config.toml
loss = "softmax"
embed_dim = 256
encoder_patch_size = [4, 4]
text_encoder_width = 256
text_encoder_qk_norm = false
text_encoder_positions = "sincos"
init = "torch_default"
eps = 1e-08
adamw_lr_other_params = 0.0017
epochs = 23.7
decay_fraction = 0.4
final_lr_fraction = 0.05
Rows from block 2 of the text encoder of a small contrastive image-text model, named by matrix and row number. Rows with one number belong to one neuron. Each number is 128 + 32 x the weight over its row's rms, rounded and kept within 0 to 255. All counts start at 0. Numbers have three digits each.
After each neuron's rows are labels from the 100 texts, of 14848, where the neuron reaches its highest value: "tokens" is the input token at the peak. Only what is clearly more common there than usual is listed. The data: photos with spoken descriptions (Open Images, Localized Narratives). In brackets: how many of the 100.
# fc1: MLP up (text_encoder.blocks.2.mlp.fc1.weight, 512x256), inputs 0-127
# fc2: MLP down (text_encoder.blocks.2.mlp.fc2.weight, 256x512, transposed), outputs 0-127

fc1.157:161124126095228149158124153132139126135045128103142135180196135132194103171103122145117133084149124194120121137143076121134171140135162099125149092103104134058128174103138111118168133098156122128121119110131190131126221134118087143130157174120111157160111125127191126145108124119194108104157158186095127089146142127098115046172177113088126193090161109166084149079117140167144177106098
fc2.157:200123173091153162156120239076143105105092195153140167087153196137130125121118191151115142061135217140069154169163090133151169071087131144084160120202166146121136141086094105158157105076140101131116162084133172160127142127157116103115159134084121154159131162107173167124112124137162133084150157174123107162104074143181133072154059121121159149149117101158083061152122156101117200123134
tokens: "curtain" (42); "curtains" (28); "door" (25)

fc1.164:131128077097111083123135175161124146046158097189111153047128125138133160123112138113126094130147050118132120133131076097125091106119112044168120150136116131143151088136150174134151130121131108121103188085143141079135127185087156099130119086119078137134124182130105183076104089138105115128193132126118183131134131146150172197127131139114152097127034146104157128187113071123137151116193
fc2.164:058120075107143183177063223118186118115164124176135140159179094152129094148146129124156146185144145143130146125181142178141135142077154114149160109213137164127149101095148194135114149142069093107187134099166143141144131102125135118146098137110096091113149116164087131097112127101113085166141079155150105104166117052151074125132095147129152143133090143129144108105131150126177112056154
tokens: "," (20); "tree" (13); "outdoors" (10); "rods" (8)

fc1.244:136071130162153161065114127142119165201130149107124164141127127174105116113111115163163124149190151097169124160133100121115080104126073153157158102127114079112157148136081124102104135116126128184101082178161142130104117088143159135163160162098112124133136170027119151147146101116126120172136202118117132161134200089115122156148127199108159137097154076081171106094163139103161169022071
fc2.244:133128123077140155126122121138157102106134147105150178103153126131099104110161164140123161100062095095098150094154082135086122073159070080146152137121174176078149168161083131160096142175105133199135184103128149093117088164157173096112137120117103129084139101109088111092108103183180131121157090107176139113111124165095175093116085144135117126146196162196146126117172151165173131176167
tokens: "text" (33); "as" (31); "watermark" (16)

fc1.264:116180164154059064109143103097152077103107142119088156163108108098147151101104110129146089122109116135208097105151130049141143150158184150102112082112173118163103069138092085104125163113103125138108131176188126113104155111171160119129098136135148118151166105138119210187087130105110086120137119121070130161091093135139126131128161145101082110096152178141082152098167151194180129181125
fc2.264:146129104164142111142134146118175112145112132113100141112113119118131103228096135130123124168138163117134145187140099133120160156132095171165076080107106103115140150149150117084171138123101089063078096120097141115120126138065102162108086135124130000076062131135162139110139133138165120119089104122087086100165162090088129139081182089043132118096135131124097078182175092135117168154197
tokens: "there" (15)

fc1.413:090159114158110146149148140172165162166148081083131133121121103136141125103180190150134189145129125166121134131130116069099120140130086173150117109113082136149136162085122185128149154132098101085145172142133113169100090138106154162104166119194093147100128193154190088150143093150148163077070156152137175130084140124100090120047161138111131109095055124164113151170115138158158140079055
fc2.413:127073167155153103151186094097030137126112092089118123131159144141118170107087129129151076124150098134129154118071171076103173147083190102131137135237104143143079104110113100112133154113070139165154083102148068190119105110118141120182101200109133102149120118176155138164142136125107144127209155124121119145170120143109125191116114142113097107155117160102115155086126117094184139139117
tokens: "people" (33); "men" (15); "standing" (8); "center" (7)

fc1.369:077174150109111178166139102165098136141130071126147102158092145121164158116118062170142129118127091174133150112161114109128186139081170183144139153127081130106110126149079088171130128088096112092116121106125086073168130186126118178131149124087155180122042096078156160170147224155129124134132194130081154116166125102167072113107140124107152127136126117148160170130108116137130142121151
fc2.369:141174149104142106189108145137093105140133102117107123153073121069145147178152126174179175111102096198141174122165241131117157134081131158136077180204144086120119158135136100131113108167070133096166143129068130143189137165136182146143173067162105130149153125182104124117142183121077107112108136091124158129094099131165137086113174104141157172181141147076125092125181109199133116113129
tokens: "people" (49); "crowd" (12); "lights" (7)

fc1.465:186121143149119103116181146119135146106070218161138147109106230187099139208121106144119088086092179123125158158109121087129059081185162165187097076114175117111116130095074060141158127084096127131077236181143123137081141111172099118111182116133131142178189134113114117135162142103136133161131122171159171161128101136123130136154151108144074182104092080151132171129121103120180082105121
fc2.465:087130130156142116135192149121077067079108142081068099116122125130126089100186119129154180148158090142129211148152102069139116110163180131140132128162155125159219114115130122142118091167165113137127085122161114119067097067169105114146109139138140130130130095153132156088125087140119125155181144098118128141143099077147118155141155093122143140141127173160095175081154156083152123117163
tokens: "sitting" (16); "color" (10); "hands" (7)

fc1.193:149167127163142076183083096175166139104076150132098142104188130136153174126164077158129118106112140167076131151140091131157132042099123161110087136131173074065203172133101196088137166125106130115163136124072148190117130174113156167161174098154116152110130159122086110120115154096117158092133094026129068144103133119113101155101094204167155153124144075143122124098123104132136158121163
fc2.193:092078146124133100130138125114089125171155098136132133137136112177095115201139125187055096121128166060114110129098101145081169140119152122114123099157088104125149148113104089077205145068187167148101066074166105140124130112080120149096146134122133105137120180123131132124171136105220168147114155150176140146114120135119129118133160149100139065143216089126149103148047165142059147096133
tokens: "," (12); "few" (8)

fc1.206:149139112183118085077107119116101163127097103188102171146182085118068181056157212119090101144120098131172084090162113164065137112131120194153144139118150113141151093102100105140098133146112105160134143166121094178107077183163139134100115079159137167116141161084106159113124083131155176105183095109150174162065074085124131144109081115169087116111170129179105145117139146153154159132115
fc2.206:132123138064105210174133190138166144183172115163100075092114178119125179094102176134169145069113132074142129152122195100154119107104084081124119132171109150148216099161136109113167123134162149103130172111164112161110106130121097143129141118137103113108067147230116127098079116127134136134114125140132114167184185164086105175133113076113111089149122087091098118170110106158138086110138
tokens: "there" (15); "image" (13); "road" (12)

fc1.107:105185135146110154103109125155187095079136109074129123117151163145077105118094107133122133110102099122141134109182112089127126136161138084046141172099128112180126119135095148136147112139110178121061135161145115087140116140085118152157088208139101127156130113080143038136109087140164176113126186030143069170079142158150095101119156112165113152088133116135123057125160125144098057161128
fc2.107:129116114128122130134137115118146180162098081186117122094055128124092148102120142113173183125113048159129100102078109107176123169133187194139160132105131127105145156144093096095136137096162113038142134140153127115142162116122143152082171114155108159102101133089130082125099120106091179087135127101147120176152099175155077081183134150195131171177127150139106129163103140127130128120104
tokens: "," (19); "and" (18)

fc1.33:136119137095093106147158126078143185166152097126128068214103128125129111117142121139186154113138132149127066176172121103083146175107083087183151123114051161142103124090092154123133135131108130147117138129102143208135151109143114122128131120157141156126136168137110175131151143088161216121135086118161162150145178162171124086116086151152149112125086119137114109113157105131151117094156
fc2.33:146114131116106110100143182120151112141162156152117131201115142141135124093144142153200131171148147151136069119069217086113174148128093112135175174219122142141206126094073122097164214147124168100117086149145112151136118120117148102176111148127148121088158112188133109155105137135155133160031131086040106114139127122151161188188111154130105180148093129107169132079153073170141114141138
tokens: "white" (26); "many" (10)

fc1.366:157098152137120090165137119126144091183095200075185154136075114128164157124149111147088114104175166167077081118149096162220070131124132154141161159119125123094116151110148183172181170078131099133133145136169155131111141117206106118105124145073119150130103060143114160114121081154148091119143152115189122142155006123166142113141118092137136112084134164112128065101140140135135125184057
fc2.366:202163149111104137111142166123161079166125150080156108128142120181084072187137178107080101225145170145074073097171114142122094141141114130115102127180117093107160132071179109068117101190127152145085113173147136075121140114154109123140120091213102114129157120138108115159137066117148095096106100146139122170132115168123110133205127125078089133122125150114159114136105114115152133150124
tokens: "curtain" (13); "curtains" (11); "another" (8)

fc1.248:161107121146140163111065128102153114190160120135167165168132173165130198111127146097121092086106164114121145127128123130154167154168147120118171151091075178063133120154170185167134116081173074167117116141199093189129117145136154162182085096155128120160095164089159173145236136136160111122159207122179165122069098201076102111117157145160122087169108097119155178101156142172098067148103
fc2.248:157115105060104157086111101083114078163139140172160127121094123126095158182151142140118110145094100106143084130112084168068137144072143102160118148108055141125161121118147148106131157131136143146057131103175116169148101090118109078151102161151126105076144131160147091111188138122141152091141030143129116084137207192193102147126095124139096137125149175068143170118116137157127220139114
tokens: "," (8); "animation" (7); "front" (7); "of" (7)

fc1.170:134100118110081143202180090107160070112131141119149125111108107145149122162160101196153160090176050108081088000107085139164127071128087117174145152148083099155134145135113135147133135113089109123124128133147131172124059102112191164108114147139112116071133201124188099099145072125141114174170084118107152121135103107160112124118120121103139136118083157132119108151153121177136140046107
fc2.170:161085155149101224156145126126148141236105125158094193120156102137169120186124129176086193124148064172170149114129117144077099135098106054116178123085137159138152157143107098140195130146083090202151182101077136146134143099146117156072156130135171103168122209114094124123164133108190109141073159095105174099120103098083125107114104131139068118133106146193108095110192111090116128157113
tokens: "standing" (22); "chair" (11); "sitting" (8); "can" (7)

fc1.358:106128126173169097134128158093097146064182142151087095122127115122172116111130150146068136146100076124088109152108124150130088137142117133140101102088097133131122075089152122130157109121122123117177031123126148142119112092141092097120133145106107098116212137148137096081133131076069184119205125206194111099070175127171105108183143110148165078101091142112129142147084111126096147149127
fc2.358:159124113104106105103110131107126123120124080124080096078147090089120134146134101096134118169120114136148170153034128124133154146112124157114161206196150169151130141079120168128068096122113115103075122102082112135180121187163113157082111122127186099116097137089140112158089169085143110138184101136146149047197086157139035140120088157132187157130157129098143159153111132140138120074141
tokens: "i" (21); "green" (19); "is" (10); "see" (9)

fc1.232:144056111116148104081172081116183119094130112062134108109109180107098097088126111150095086192115165152121171162157130163156156128140104104141113046121126080125156142139125173074151098076161180109088095139122140156119120129153152077142102115157112121102171168085091167097161130129149047183129131157128150130114145160146129130133141063156115091140090129147120106107146071174146083144075
fc2.232:195142118120089139112171244151086111157163141099182070159138101143162131101107159146070095131165171154142125130141255146122162127169094109096127129255135095153110114154145075156158131106131117071082107117130117122148088137124160110153156148097155123128128163114089137128072172154130105155130143150083130147087153156153156087155171140171142109126147151155099111090140191129113109099089
tokens: "curtain" (43); "wall" (22); "curtains" (15)

fc1.504:156110148079133104132146137109149167115184159115115146145119122156173188117087124170118127105081166118133149085113142117116142141101145144087117195084103148177135161131127098107151090083092129171123107087161136112140152114138118108124062136148143187105116154138208137115112102137204102133092104097162103158140132141117112112070185134114153208148172166120086104106100109193118192088082
fc2.504:168200141098121080137149123118021074105135112151117102170151178126131095132116167156102135121100099130169184179174177129109138175120118187123187126215125127080123133118079193129135102147086081133162137106107154171118096132158124161113136157093116112142103191145105134126144118106138088157178133108126179191099075107096144158128131094186151124101124187124180122112165135162122131127124
tokens: "standing" (50)

fc1.93:151148144158146160131075127160079076118120090168121175117150142118130173125064177169093116109153184107144171103100137101146077126183125118097105137090095143148172088174134129085088077161139094082063066099109106134123081193130154138109168155111167130137110119109179148082145129092119202173114177104086128151135093131068094170111097073116111142131155172085127159119157127140044173095162
fc2.93:132141186152088150117147118155131163152134109166089111172139116149120141116094154149147056156095102116103138132093103152198140085120113134115136126104112173118164174137099121114132177138087178069112134094103091127193120140117078158094111189118070153121129185138131133120103107114160116096100192100158098151128123198147117119189135148121087106120051143042132071139184156139123148115176
tokens: "shirt" (16); "a" (11); "instrument" (8)

fc1.81:142169110119104123137064130098134204086124187114116067134081142146121172101124183116127125116086182109115085115090123155102175161128124092105144187127150146129090134147137205076157074117083168160077119158120165148139111131103159137097137170073131150151121154101121162126141110145173180111155121099113134165156074123138092140130110073088123151092097094091091111113146144141147146129156
fc2.81:131130135181125080077125226127142124166186078106070134132138172159147105073126212122146089120102124132110150077130122171128146114092107100081055106202119101111109102116135137130106112084147157154142119111172109105187125116030215168102106101098118149108099167125103050144150149175116099112143139187158146144162120145153221143174162146026091135115117149060125079122133162145150138083126
tokens: "shirt" (19); "walking" (16); "bag" (15); "poles" (9)

fc1.16:120160113084195065182115081089223183090128103162184147144093127096114098174082080152108118185163118099094129114155098166119128156064144075062123084133136169159100095130137154156119077159117122144163121129158117103127077146118115139111106094164123144120068143187161110142089093173085172136104155071139058116169152154163184104129151192139092136182137108077152101113133101176113126121161
fc2.16:100125120199115142175106141081121085103139132138098195113105107110157089158126071099167103098100103165161094130103215108086160119066113099123119130181137107131107097104084094166132102179168130092165151132128112159121138172123118144144169082147115098112186135150076050173094110161149136110155125106164125140098117106162111127122147141157186125160127087121154151172140175084142114111122
tokens: "i" (9); "riding" (8)

fc1.112:060136136097104153073130105085098156168140152117105099160131079092166108123123067154135197160134146148132083139157123093079120113100125160164128141092090076163087127154103141143135113089123143188122152058200152152151166152154151099095166178106143173108166128149161118147168105122083099134148143161086164182108140057155114191118170137101144132126135123158112184152090092087149126079091
fc2.112:066111134137126120123176091108045136077085109084173070117124106087130179156087132196111172068095124131142160140116205062120156156127116157156169148111192110118097102087140087151101120080153136115126185073135122114145090120093131115129108097146110150125133078133133132114109138108052160173131165140118131174116157143162111161106134122178117138095128157110112082129095139093114177107202
tokens: "people" (40); "crowd" (13); "windows" (10); "another" (7)

fc1.503:113109089074110159104152130161083169130141148164225108126123125168135087115105099130133145166140126173105096124170100116162114073181132076172072136117114136123105170120084132137080114157103107111118207119154113169121106124135095085167123142200160112156112112036079105124117051080089127166129134135128110085132094122148149099110144157179127067167093130145089161143133137172128129109117
fc2.503:155103173091175092123143142138083097104133112091176100154118125123092173099040156137090138127146101114091190074104120138139106108094153139146089092187123125136155136097170111088092164084098113152158133132154136138123129068118168111167158156170111102163187162125111144085153128166145138143161104159216101118100117157162153127068190093128126068116155102150105090110089146142179082089166
tokens: "text" (17); "people" (15); "banner" (12); "flags" (11)

fc1.167:122142100152171066169162112110139164203142156095105165084121111141084133115167143158159169146083174075121075144072154144151073132103178128145146112081172135153142083129095140128163061135118116091120124191100085180123166088171108090099117126119169134122155186173118187102117100143120131129114096116109113136151162095116070158083120093106090160130111131089106097199077167158147123152040
fc2.167:107112139249123137123150151105071147092116118137046141082140202107077171135135141144122184098087096083102117153177156163197090118101139073090106149167163155144117123081164173142127132090129167164176119126142087167130126163098169114100106161152101140169108164199150140096141103134054116177195135146144117090165100134126129134127128130143136127113119117126127130154131126113132174207149
tokens: "standing" (51); "blue" (13); "jacket" (7); "sitting" (7)

fc1.105:148153145115048085043192105129107145101139126135123123101198106103111123088069128149192127135147129103168123169100090139093093132142090126126136081138123139067140135170110178164134153130120133148157136123160110147071151118122161136098098122125049063095121128141093135113074181127083141113083110063151109098187123140158138127124159146159141065090122092158139076130098119156105114110145
fc2.105:129150191155157122092161163136178119118128186135064069133115074140171120097152083110072108114135144117102126131147123113086113196174109102129132140126113153132162201094121080138157144123113145141153122145165149147155105107143121130146108160160115104113129095097114075131120180146177183142150124129105142062098113094142160093119113090084110111130124120134155093116105138141130113175112
tokens: "text" (18); "behind" (9); "are" (7); "this" (7)

fc1.267:120102055132121182134124106120085131085118157141114180126105142092076073118156101118075202135117115070115134080072127137106105116164126112214147151111162164094093148152091145123200131162097023090096138138076091112144135124147115138107152168176182113133090089166139118177158162165123118130156111126088124229111161132103160134154128087121095104114138145130129152121143090091182204141218
fc2.267:140139160131141124103117187143105067147091122104129155124090058149118147142155122096111129096095084110179150161133147119110131107130103098145113141184177122084165143145100145105118122149163154170146094148131149112161171134090167067118168151118171056157119109151116162122145118217183163124073123152138165124145144126109123056069117093170114118170165161136137084177128126137073154071078
tokens: "items" (24); "bottles" (15); "colorful" (13)

fc1.184:111194146151115171101088161119125151103106143092155180146175153185115146176092154079138117109125213144157165100098089100143086106161122149046112102089130128162173129107156122072175040109163099125143099150145118093151176070123139116108108142176137156101126128116148091144116143129144178163139166048178073137105094169082104156112098161096104127163134141117107060086128078125135115144122
fc2.184:082135119064155116113100157158088101166114118171108063145103165136129098051136128085101132196136145101137110140125229086143125187119156102115170120143166139080130122073100080068120148153154101105202125089219118152127189193135115155071108101092081138121150173153103170126181172086117118165132105136193099140139119108112101170127117106134114086129101152161141076152113123140142112084058
tokens: "shirt" (42); "middle" (10); "black" (10); "picture" (9)

fc1.416:116098146127128137095175077066174169163113185148116144112082114147143137146137183136194169143161140109145140104121106102072129154082148130121138134141115212091136194126091152137124123155127101133102156142078148162108148183207150139130102131128148136182131123055144122122112087175132168084126154139154119111081129081150139067133057194086098110094113121164131105075150173125153126131142
fc2.416:093117132121074128110148157163167152162126133109121122106109080131126168150192103156161137177135120154107112146107125118171121162131156081145117121153117160085167187191129121182129146127145135170117152105156101084130147080116115048216130110093120154132087175114104133127094122058119096113099080106137104149087188122132122144096079188142121111112156092115111159106150124096118198137099
tokens: "platform" (20); "," (12); "vase" (8)

fc1.425:112187080113138111149066126156145142054130156148188097081133144172142129130097088138075111114134162143143077113086063072090121095164146175139101069176071105108126043062105158111107140112133153103130117177085135136103194095167164114162125139117147122063159108134102152138092154105123138167140159137176137150149116087109118175158122125162129151117135137152143100082146119226134118173120
fc2.425:112098162178136103098169114191147138114092108106135175126076156185059113129126125096132190183173095091117137144111152130135170123140130169154104125140115115133149142090149206174162135116157087078144116158142117111135141125140125127133113130083146068140061175089141107183128160079168122166100145161046131163116141115109123140123099108135140122154134088105116133098065094139138112122161
tokens: "three" (24); "reflection" (13); "helmets" (11)

fc1.7:092168061135143150132173131141157156159169141108132111214108087201147162092115118114091166051124170107150124157139137095134131077144112150100130146084095136141145141116127100108199095133176167152144138106144129147081085163141093078147142172089145154173122164188168096132172119152160195152124121131144160096086110144083144178118135066098099160095112073131086217085134134158142144136126
fc2.7:132180113181105168151207119115133113132103150147186075135130098158105121180121124170133134180101102189130117128144209147137041138158142162131144152145147127114117101107127103176155139077103161108102146184150124124162110176156130156179183165090148155105161152152132146135146136108129143175111075059131163105149110175178154169127134185122082132100134130162099084102137124158166131127173
tokens: "standing" (60); "front" (11)

fc1.36:140092158100116154073154106120136106149119104136148163168126095141078107174078157131078125113100159102157132138140092081041143083108128206065166114126155176132162160125178153140142081166177158130180140139089135114141109153217199103118130113164152084129115132102079167130108158090115132135042088157098083104157129118132132095124148084107072127143122147066162087132150150117111158125139
fc2.36:062095177137117130168107094125076087137081107147167147135141101134108143173137131167176158146113091134113129093164122166090148126123098143123082129126113108117125122174181154135208115134094122136131113148151153148173144143128181122100176121191181078113117099074097165101031204154153173106057163082153117155119135119123052091142181122082095145099216141135143082120160129150126133122109
tokens: "platform" (52); "surface" (24); "placed" (15)

fc1.213:217168122131127067138197081101116126092096112154089143070127173217105096128127111123122102117124161119158116147142138147109118172181149078136158129127115109136064157146082138118154155108158111172166110133077157094229089109163178111104066104123158145130124123083120161104118108103162125114193110184120099125132177165109077095108067135127131118184074144091100081129051099172142159162148
fc2.213:156099118121167184142159142160140130116103111113157157135154121147157107109137117155166102142090077095150089136123128155194131133103106136114153131146127088091117074128121121093107165075129127127144100055118151148135091142170180180124081100118142092174135124145095105143142085076158105060168133134165139133118134117116147193127088150155164143171141130107127166114114115148111059135090
tokens: "i" (13); "black" (12); "in" (12)

fc1.124:038126165118108154174142104095112160132156119085175098124101103122149091126065082159193117156055097124116115117099108193119136126124104131112105104108147129193084142098051131111145133108137106133155077172189150145107164208156112107093159130157118131132116102121107154125146148139129137160150104060085100089174157120132194143171146179111153132102127114124150110164111120111119147134169
fc2.124:114182148108123144122145129120172110085121207084103125101086100115152112066164146119173125133170097160143095157157184078077132078099147123147144068149145149098124176105105145108103120167120157101166115098181141088104126111095121075125123159144116118196155063180109084121111131136124136192124120161179143122129104101131119113157134110113153123172112104122179174133143077109131150130162
tokens: "sitting" (22); "group" (12); "chairs" (7)

fc1.391:107136133096071151190147123146143141151136153092092158136111088138180145165156147152138101104171121146135106124030129136115139111093125154132158137119103144120164150119103095080124169106134092199041151124151195128150132154149161106147063117138055159166123121100183137156152154095197148106150182064108192117114101100136109149096159184082117134152114144133104150145126123060137092099129
fc2.391:162113132133137145121102096175134118113100146109170139130105127051158166164136196102110116118171082117148150065142158126079124154123158081095158086178151119115128117102135103087142181097094114131125153154089163144095128113122121086094133138114125116180175136097086164138123169156131122160136150127113142082085175165195151131081122169191124156143110160142091126096189064050158138142145
tokens: "people" (18); "few" (17); "," (14); "standing" (13)

fc1.349:114191140060148130129110070120126148157170106185158174157176161127160119103182070188080090127139155083120064140156103072103120165085159144117096061144132165085133102130185116138136120157158099144126173148117160099113130119090084102094087148109167190128101147184157110142082173131172118136092151158120087156161062094110168122135085149140212148161082128132156100130137113126132125139100
fc2.349:133126112080131117179162103124150208168113116142154068122110125188125128124098098152161212094109157152113108149137180129084145157109128178146187132148096162103122133109144089146166075105092097131161113123090106136134123148089134110154131153117118106096091110006101117158091133113146133118089173124141098130114111111126146104116106127148136168171088132083152153121104093127139091156123
tokens: "white" (100)

fc1.312:127100131137134138100146105140132182156116140105148095125171146084117106116139121125032079107103085130077106057082088099085182100123128128153177148137169130119132098142109076121065112212097095127115160171162118137192183156035142176144052185097111126092146155140105141118132124061092088143150120094123129111148101136090160109039120101128185124177108104153154117127114158158077126099152
fc2.312:166090216159104174130147121108115050138126141104143123144211108119114099101113123093215133197115136115145097118111151096117146112115092123168145166157069144165159117107140155134074153079122133151112182063169127102180089149121088190101099133148067098182096123104100144103101093093049125144083147172102182078146124078108096129117134101169125105133134055148108103111136170141139110175096
tokens: "text" (45); "watermark" (28); "written" (15)

fc1.174:168111156128176140120089120162119080098144113102122161151113173105164136119098109121127082086109142125148145153104136088134100177179151108146141103066096096129169120067109123112143131080159130120151104142107130166127119102138155073168133111104115108109042147141115118158163143137093050095100052066156115116126149085199144112088116090133093164095176094156105120171124165214193119102139
fc2.174:102114156149104084114149130121139136116098128104125170175110163078148046169117142180120135142152071138144129130190197167132058079110074128083079099189103178129065109072115115196150084138152130166134117108099166181161187116109162151114073138148063086128069164134140115137141093110077142169213100149109109134103117153115123152175146154088097132182140159138137150115093086101135102102126
tokens: "standing" (53); "are" (8); "objects" (7)

fc1.62:114157123136122172138120103108165090134149084058137086133082088088095145175151114143164119093144168137161135167109099091111114121100145075166194118109146124163149129141098092081161161053101103111179122076123163145149178145141136074121107174157138107093136070158107091164075091101061116137107108112126101176145127144128148119174180167137099146102168095103074098152113140153147155075108
fc2.62:141089126100105160109116138126118146128062210184157083093086122196124138134135103135171164054174199067107127156130084105139130118055108058070124147120129171127107180097141154101120125117114149142126186098157143174126168083121134136062118174119083156104137113111180128110169146096104109151171111186119147181123094067129146100080116121125151135151149142179136107141067142140080124088099
tokens: "door" (51); "chair" (12)

fc1.436:095148141162147152146114127144108127143147179156174126193110095157113146126084145122143183165125160212159113112110096111123147089094145159118127091137128093100151152095161171120133152116105157134107111111156104102159159156192115084107139058175123158106148180136125137123092132067116125140150139179133144151131110164093109086153101135187117157111058185142144132106121121127104076137108
fc2.436:162084164150092119190199171177097162138084110177125107091119157138132129126158073106134159170155157131098178125136164061129184159113089148137091112135185143117146134154146158089134121103136127091103144122149118127129090130136134094133193139158187085142095104056165186165049090113160136144131118095167140169093096111216123108122154062155127097122108096061150133118104128085117147113145
tokens: "three" (8); "pictures" (7); "white" (7)

fc1.247:139082129143121177108171117086134150176160095118165063126130144105148207069122161119136105143156190170091128150134071160150132102100115098132095170114105112152137155123100128092232089146177130161178095075171197098188108126133126151163142132147130130157154148209141125180119091133117139118092163156113118102107132088139173070138170145121090160123183115211107113215132165099116144082109
fc2.247:110171146068044132137149181070134157125137113169160137116144108121128060143149115222081126152162162191151175126091139112175092124134120153067162140184160176167111137111160181153149125181096186184140126162126122168108093119131156162096121144140045124131088099112121193185152156161104188180169073131131059088092120103154166097147125154152093126144064107182106096111117096127130078125073
tokens: "standing" (23); "picture" (12); "water" (7)

fc1.395:100136147152091135115108120161100117102142121175121092109158142081170130210097137154087146102070145192151110110146110113175132174134119100187154112133138156095157116193109155108091172131114085204109138124131142115145155114132104090123074087158079171157162129128137151135081122093104158100144078086181186150131100078091181153120148118212168081140154146074134114160115165121086119142143
fc2.395:150140127138123123120116223083088090168143089143143075173125139175120084134081139105139133144155151174126109100151218141087109061104089124137153099255100154099163097116152162120130217090154095105155152140102118154181125112108115158139184105071061168167141130189169142158122183085092132131085182096134130127114188104087129142151048135120115128086113098124131141129135162111122133134170
tokens: "leaves" (16); "helmet" (15); "trees" (13); "women" (9)

fc1.55:070135093162116130150069133203144117145152130140136105170086120145155142162133135105130125121141103126217122217090098193079092135115125127083153119128142118163077177147064099096130151136140194117162155150115185137066168199128120188097131167152119184146124125111136101119102101093173088095120177092190118189112069129053123131139153150095103129148093103087111153135090145187110088124075
fc2.55:118178144132093158133134105124121099151112188092131159113162140124083105175105078094107134057059146093073162082188098161092040110133193116154096138159125100166109160108104112138141133082085140089176131071155082145135111091117163084160107169170133175086218089110147098098155114074165135151107134185124131153150102125149088109119122136118140092151142141042108114131175110078169163096125
tokens: "," (15); "black" (10); "as" (9); "brown" (9)

fc1.211:115117148161173170102118144158155160120152147075110060093134160123191171101148110125182093110113146160150102186110095127144129169161126166108087134115073096144086104116109099172135106132174152083166118125099132170157177152119080102187162131145171163119132134111153121126080131150163122114073148178109066158200093148103087175136078083137141113158107104089149125172097113116122128076086
fc2.211:078173141150146120098161099187185066090127154168152076087143099198058178143106142141089083155149177098177119119152149077173121158181151145130121122140159144126111121094106179070130113150149125150139123100143098158105150066130146170125137164120107126103108076106075104122152132117128193125066081110111133165153034158142163072177186087162106105146146097120160149130122087065072071123144
tokens: "three" (18); "four" (14); "another" (13); "man" (13)

fc1.9:124084152119137152204125119119103150137105125083103116137101118163104109124102164124075124115154146157153162133074084120107136139158111147137089114151134120139129179122128033088080124111090089168132106190101115111179093139118138132141131122145131151117173132073159129147107073096127180132117176133121141202142114110100151136147170181116158138162092132134205111113107116141120155126180
fc2.9:216106140148060160132144137112152115108108112134146128123097130147127113143162193091116128134093078127114132090165116071145140102149074183110122092168142139113090187101182134156099119149131139188124123142097082117144121138173112146177139122109117204151141159156106115096127091156122136136145160161166132087169178139129181134135163163114096145136158154174111167120154216200170077127140
tokens: "text" (27); "he" (24); "man" (9)

fc1.185:108186152138073147114155125129115198170104099120197156128196145149118096055142179120174119142105129147146100100121121145137131142093063129184142147085129123129145100103189170118131140075113137067156140170106115151102142125129171163103109099174171192128150115095076087077048154142141142186174143141134152129129086099095129129114126118078129173095163121063126142145036126162129140146147
fc2.185:137113094165123110102221143172148124191129164086101081083103100127122082153125160085092179102108098136107169143100110131126203137176084115122114186160168144116078090164163164159104139149099145079139130092101089100145189076119158121142118126124165083151088147115134097128097137121157129103087156105140102194132152166185149164156140111116099164123113105114129134195112111154119088166108
tokens: "there" (23); "and" (14); "can" (10); "many" (8)

fc1.2:093177130088097128086129111140098130114112131100165162132132131124086181181133146206134141147127147153150118122163093127139125104097127146149088160123102152162131168113179102105084115134125139120129141127135117097164135102169133156131161073155091139103066082135142103097131071167127163179146114101107137086075123126113133085072081051128107133151160164067194119102163169152062165055203
fc2.2:124124199104100093121084169090051129153121122119131117130152159093147112218121158127082136134109093138150103062197172118123139114103122158129100144163102141109117126145096063140174170125151161133203171113092151144117131129108149162131156150175126119130053112143091155089094086150140097099097109130161106132081143128165143125141164082106063148195158179187138120087119152079112062137135
tokens: "platform" (17); "stairs" (15); "shoes" (13); "surface" (12)

fc1.427:140162111075162153187211119115164125149150115102172159147088165159147116133146176158157133088132184134151105154138120128136129147175109093189124132118121112114165088087111134176152101122140162160129133147195110126068211046121148091066143090145120135079137095159163125106167087104094080125109195123152092154079089113128071105083148096092121143071103064144099137108048162184169186109123
fc2.427:180055189085130130169164189138169106155107129128121161063153152145185192158136165121134149147108161128102098154170181196165061123144130105072122159255154113138164144096139144152130150107110144144140152142116112151178095135114089052100151129146131115113114161105125157145185094190168134121159138076158081161110058119059171132161143108136076187128138191155099139160126142167174090119064
tokens: "door" (32); "doors" (14); "pillars" (7); "poles" (7)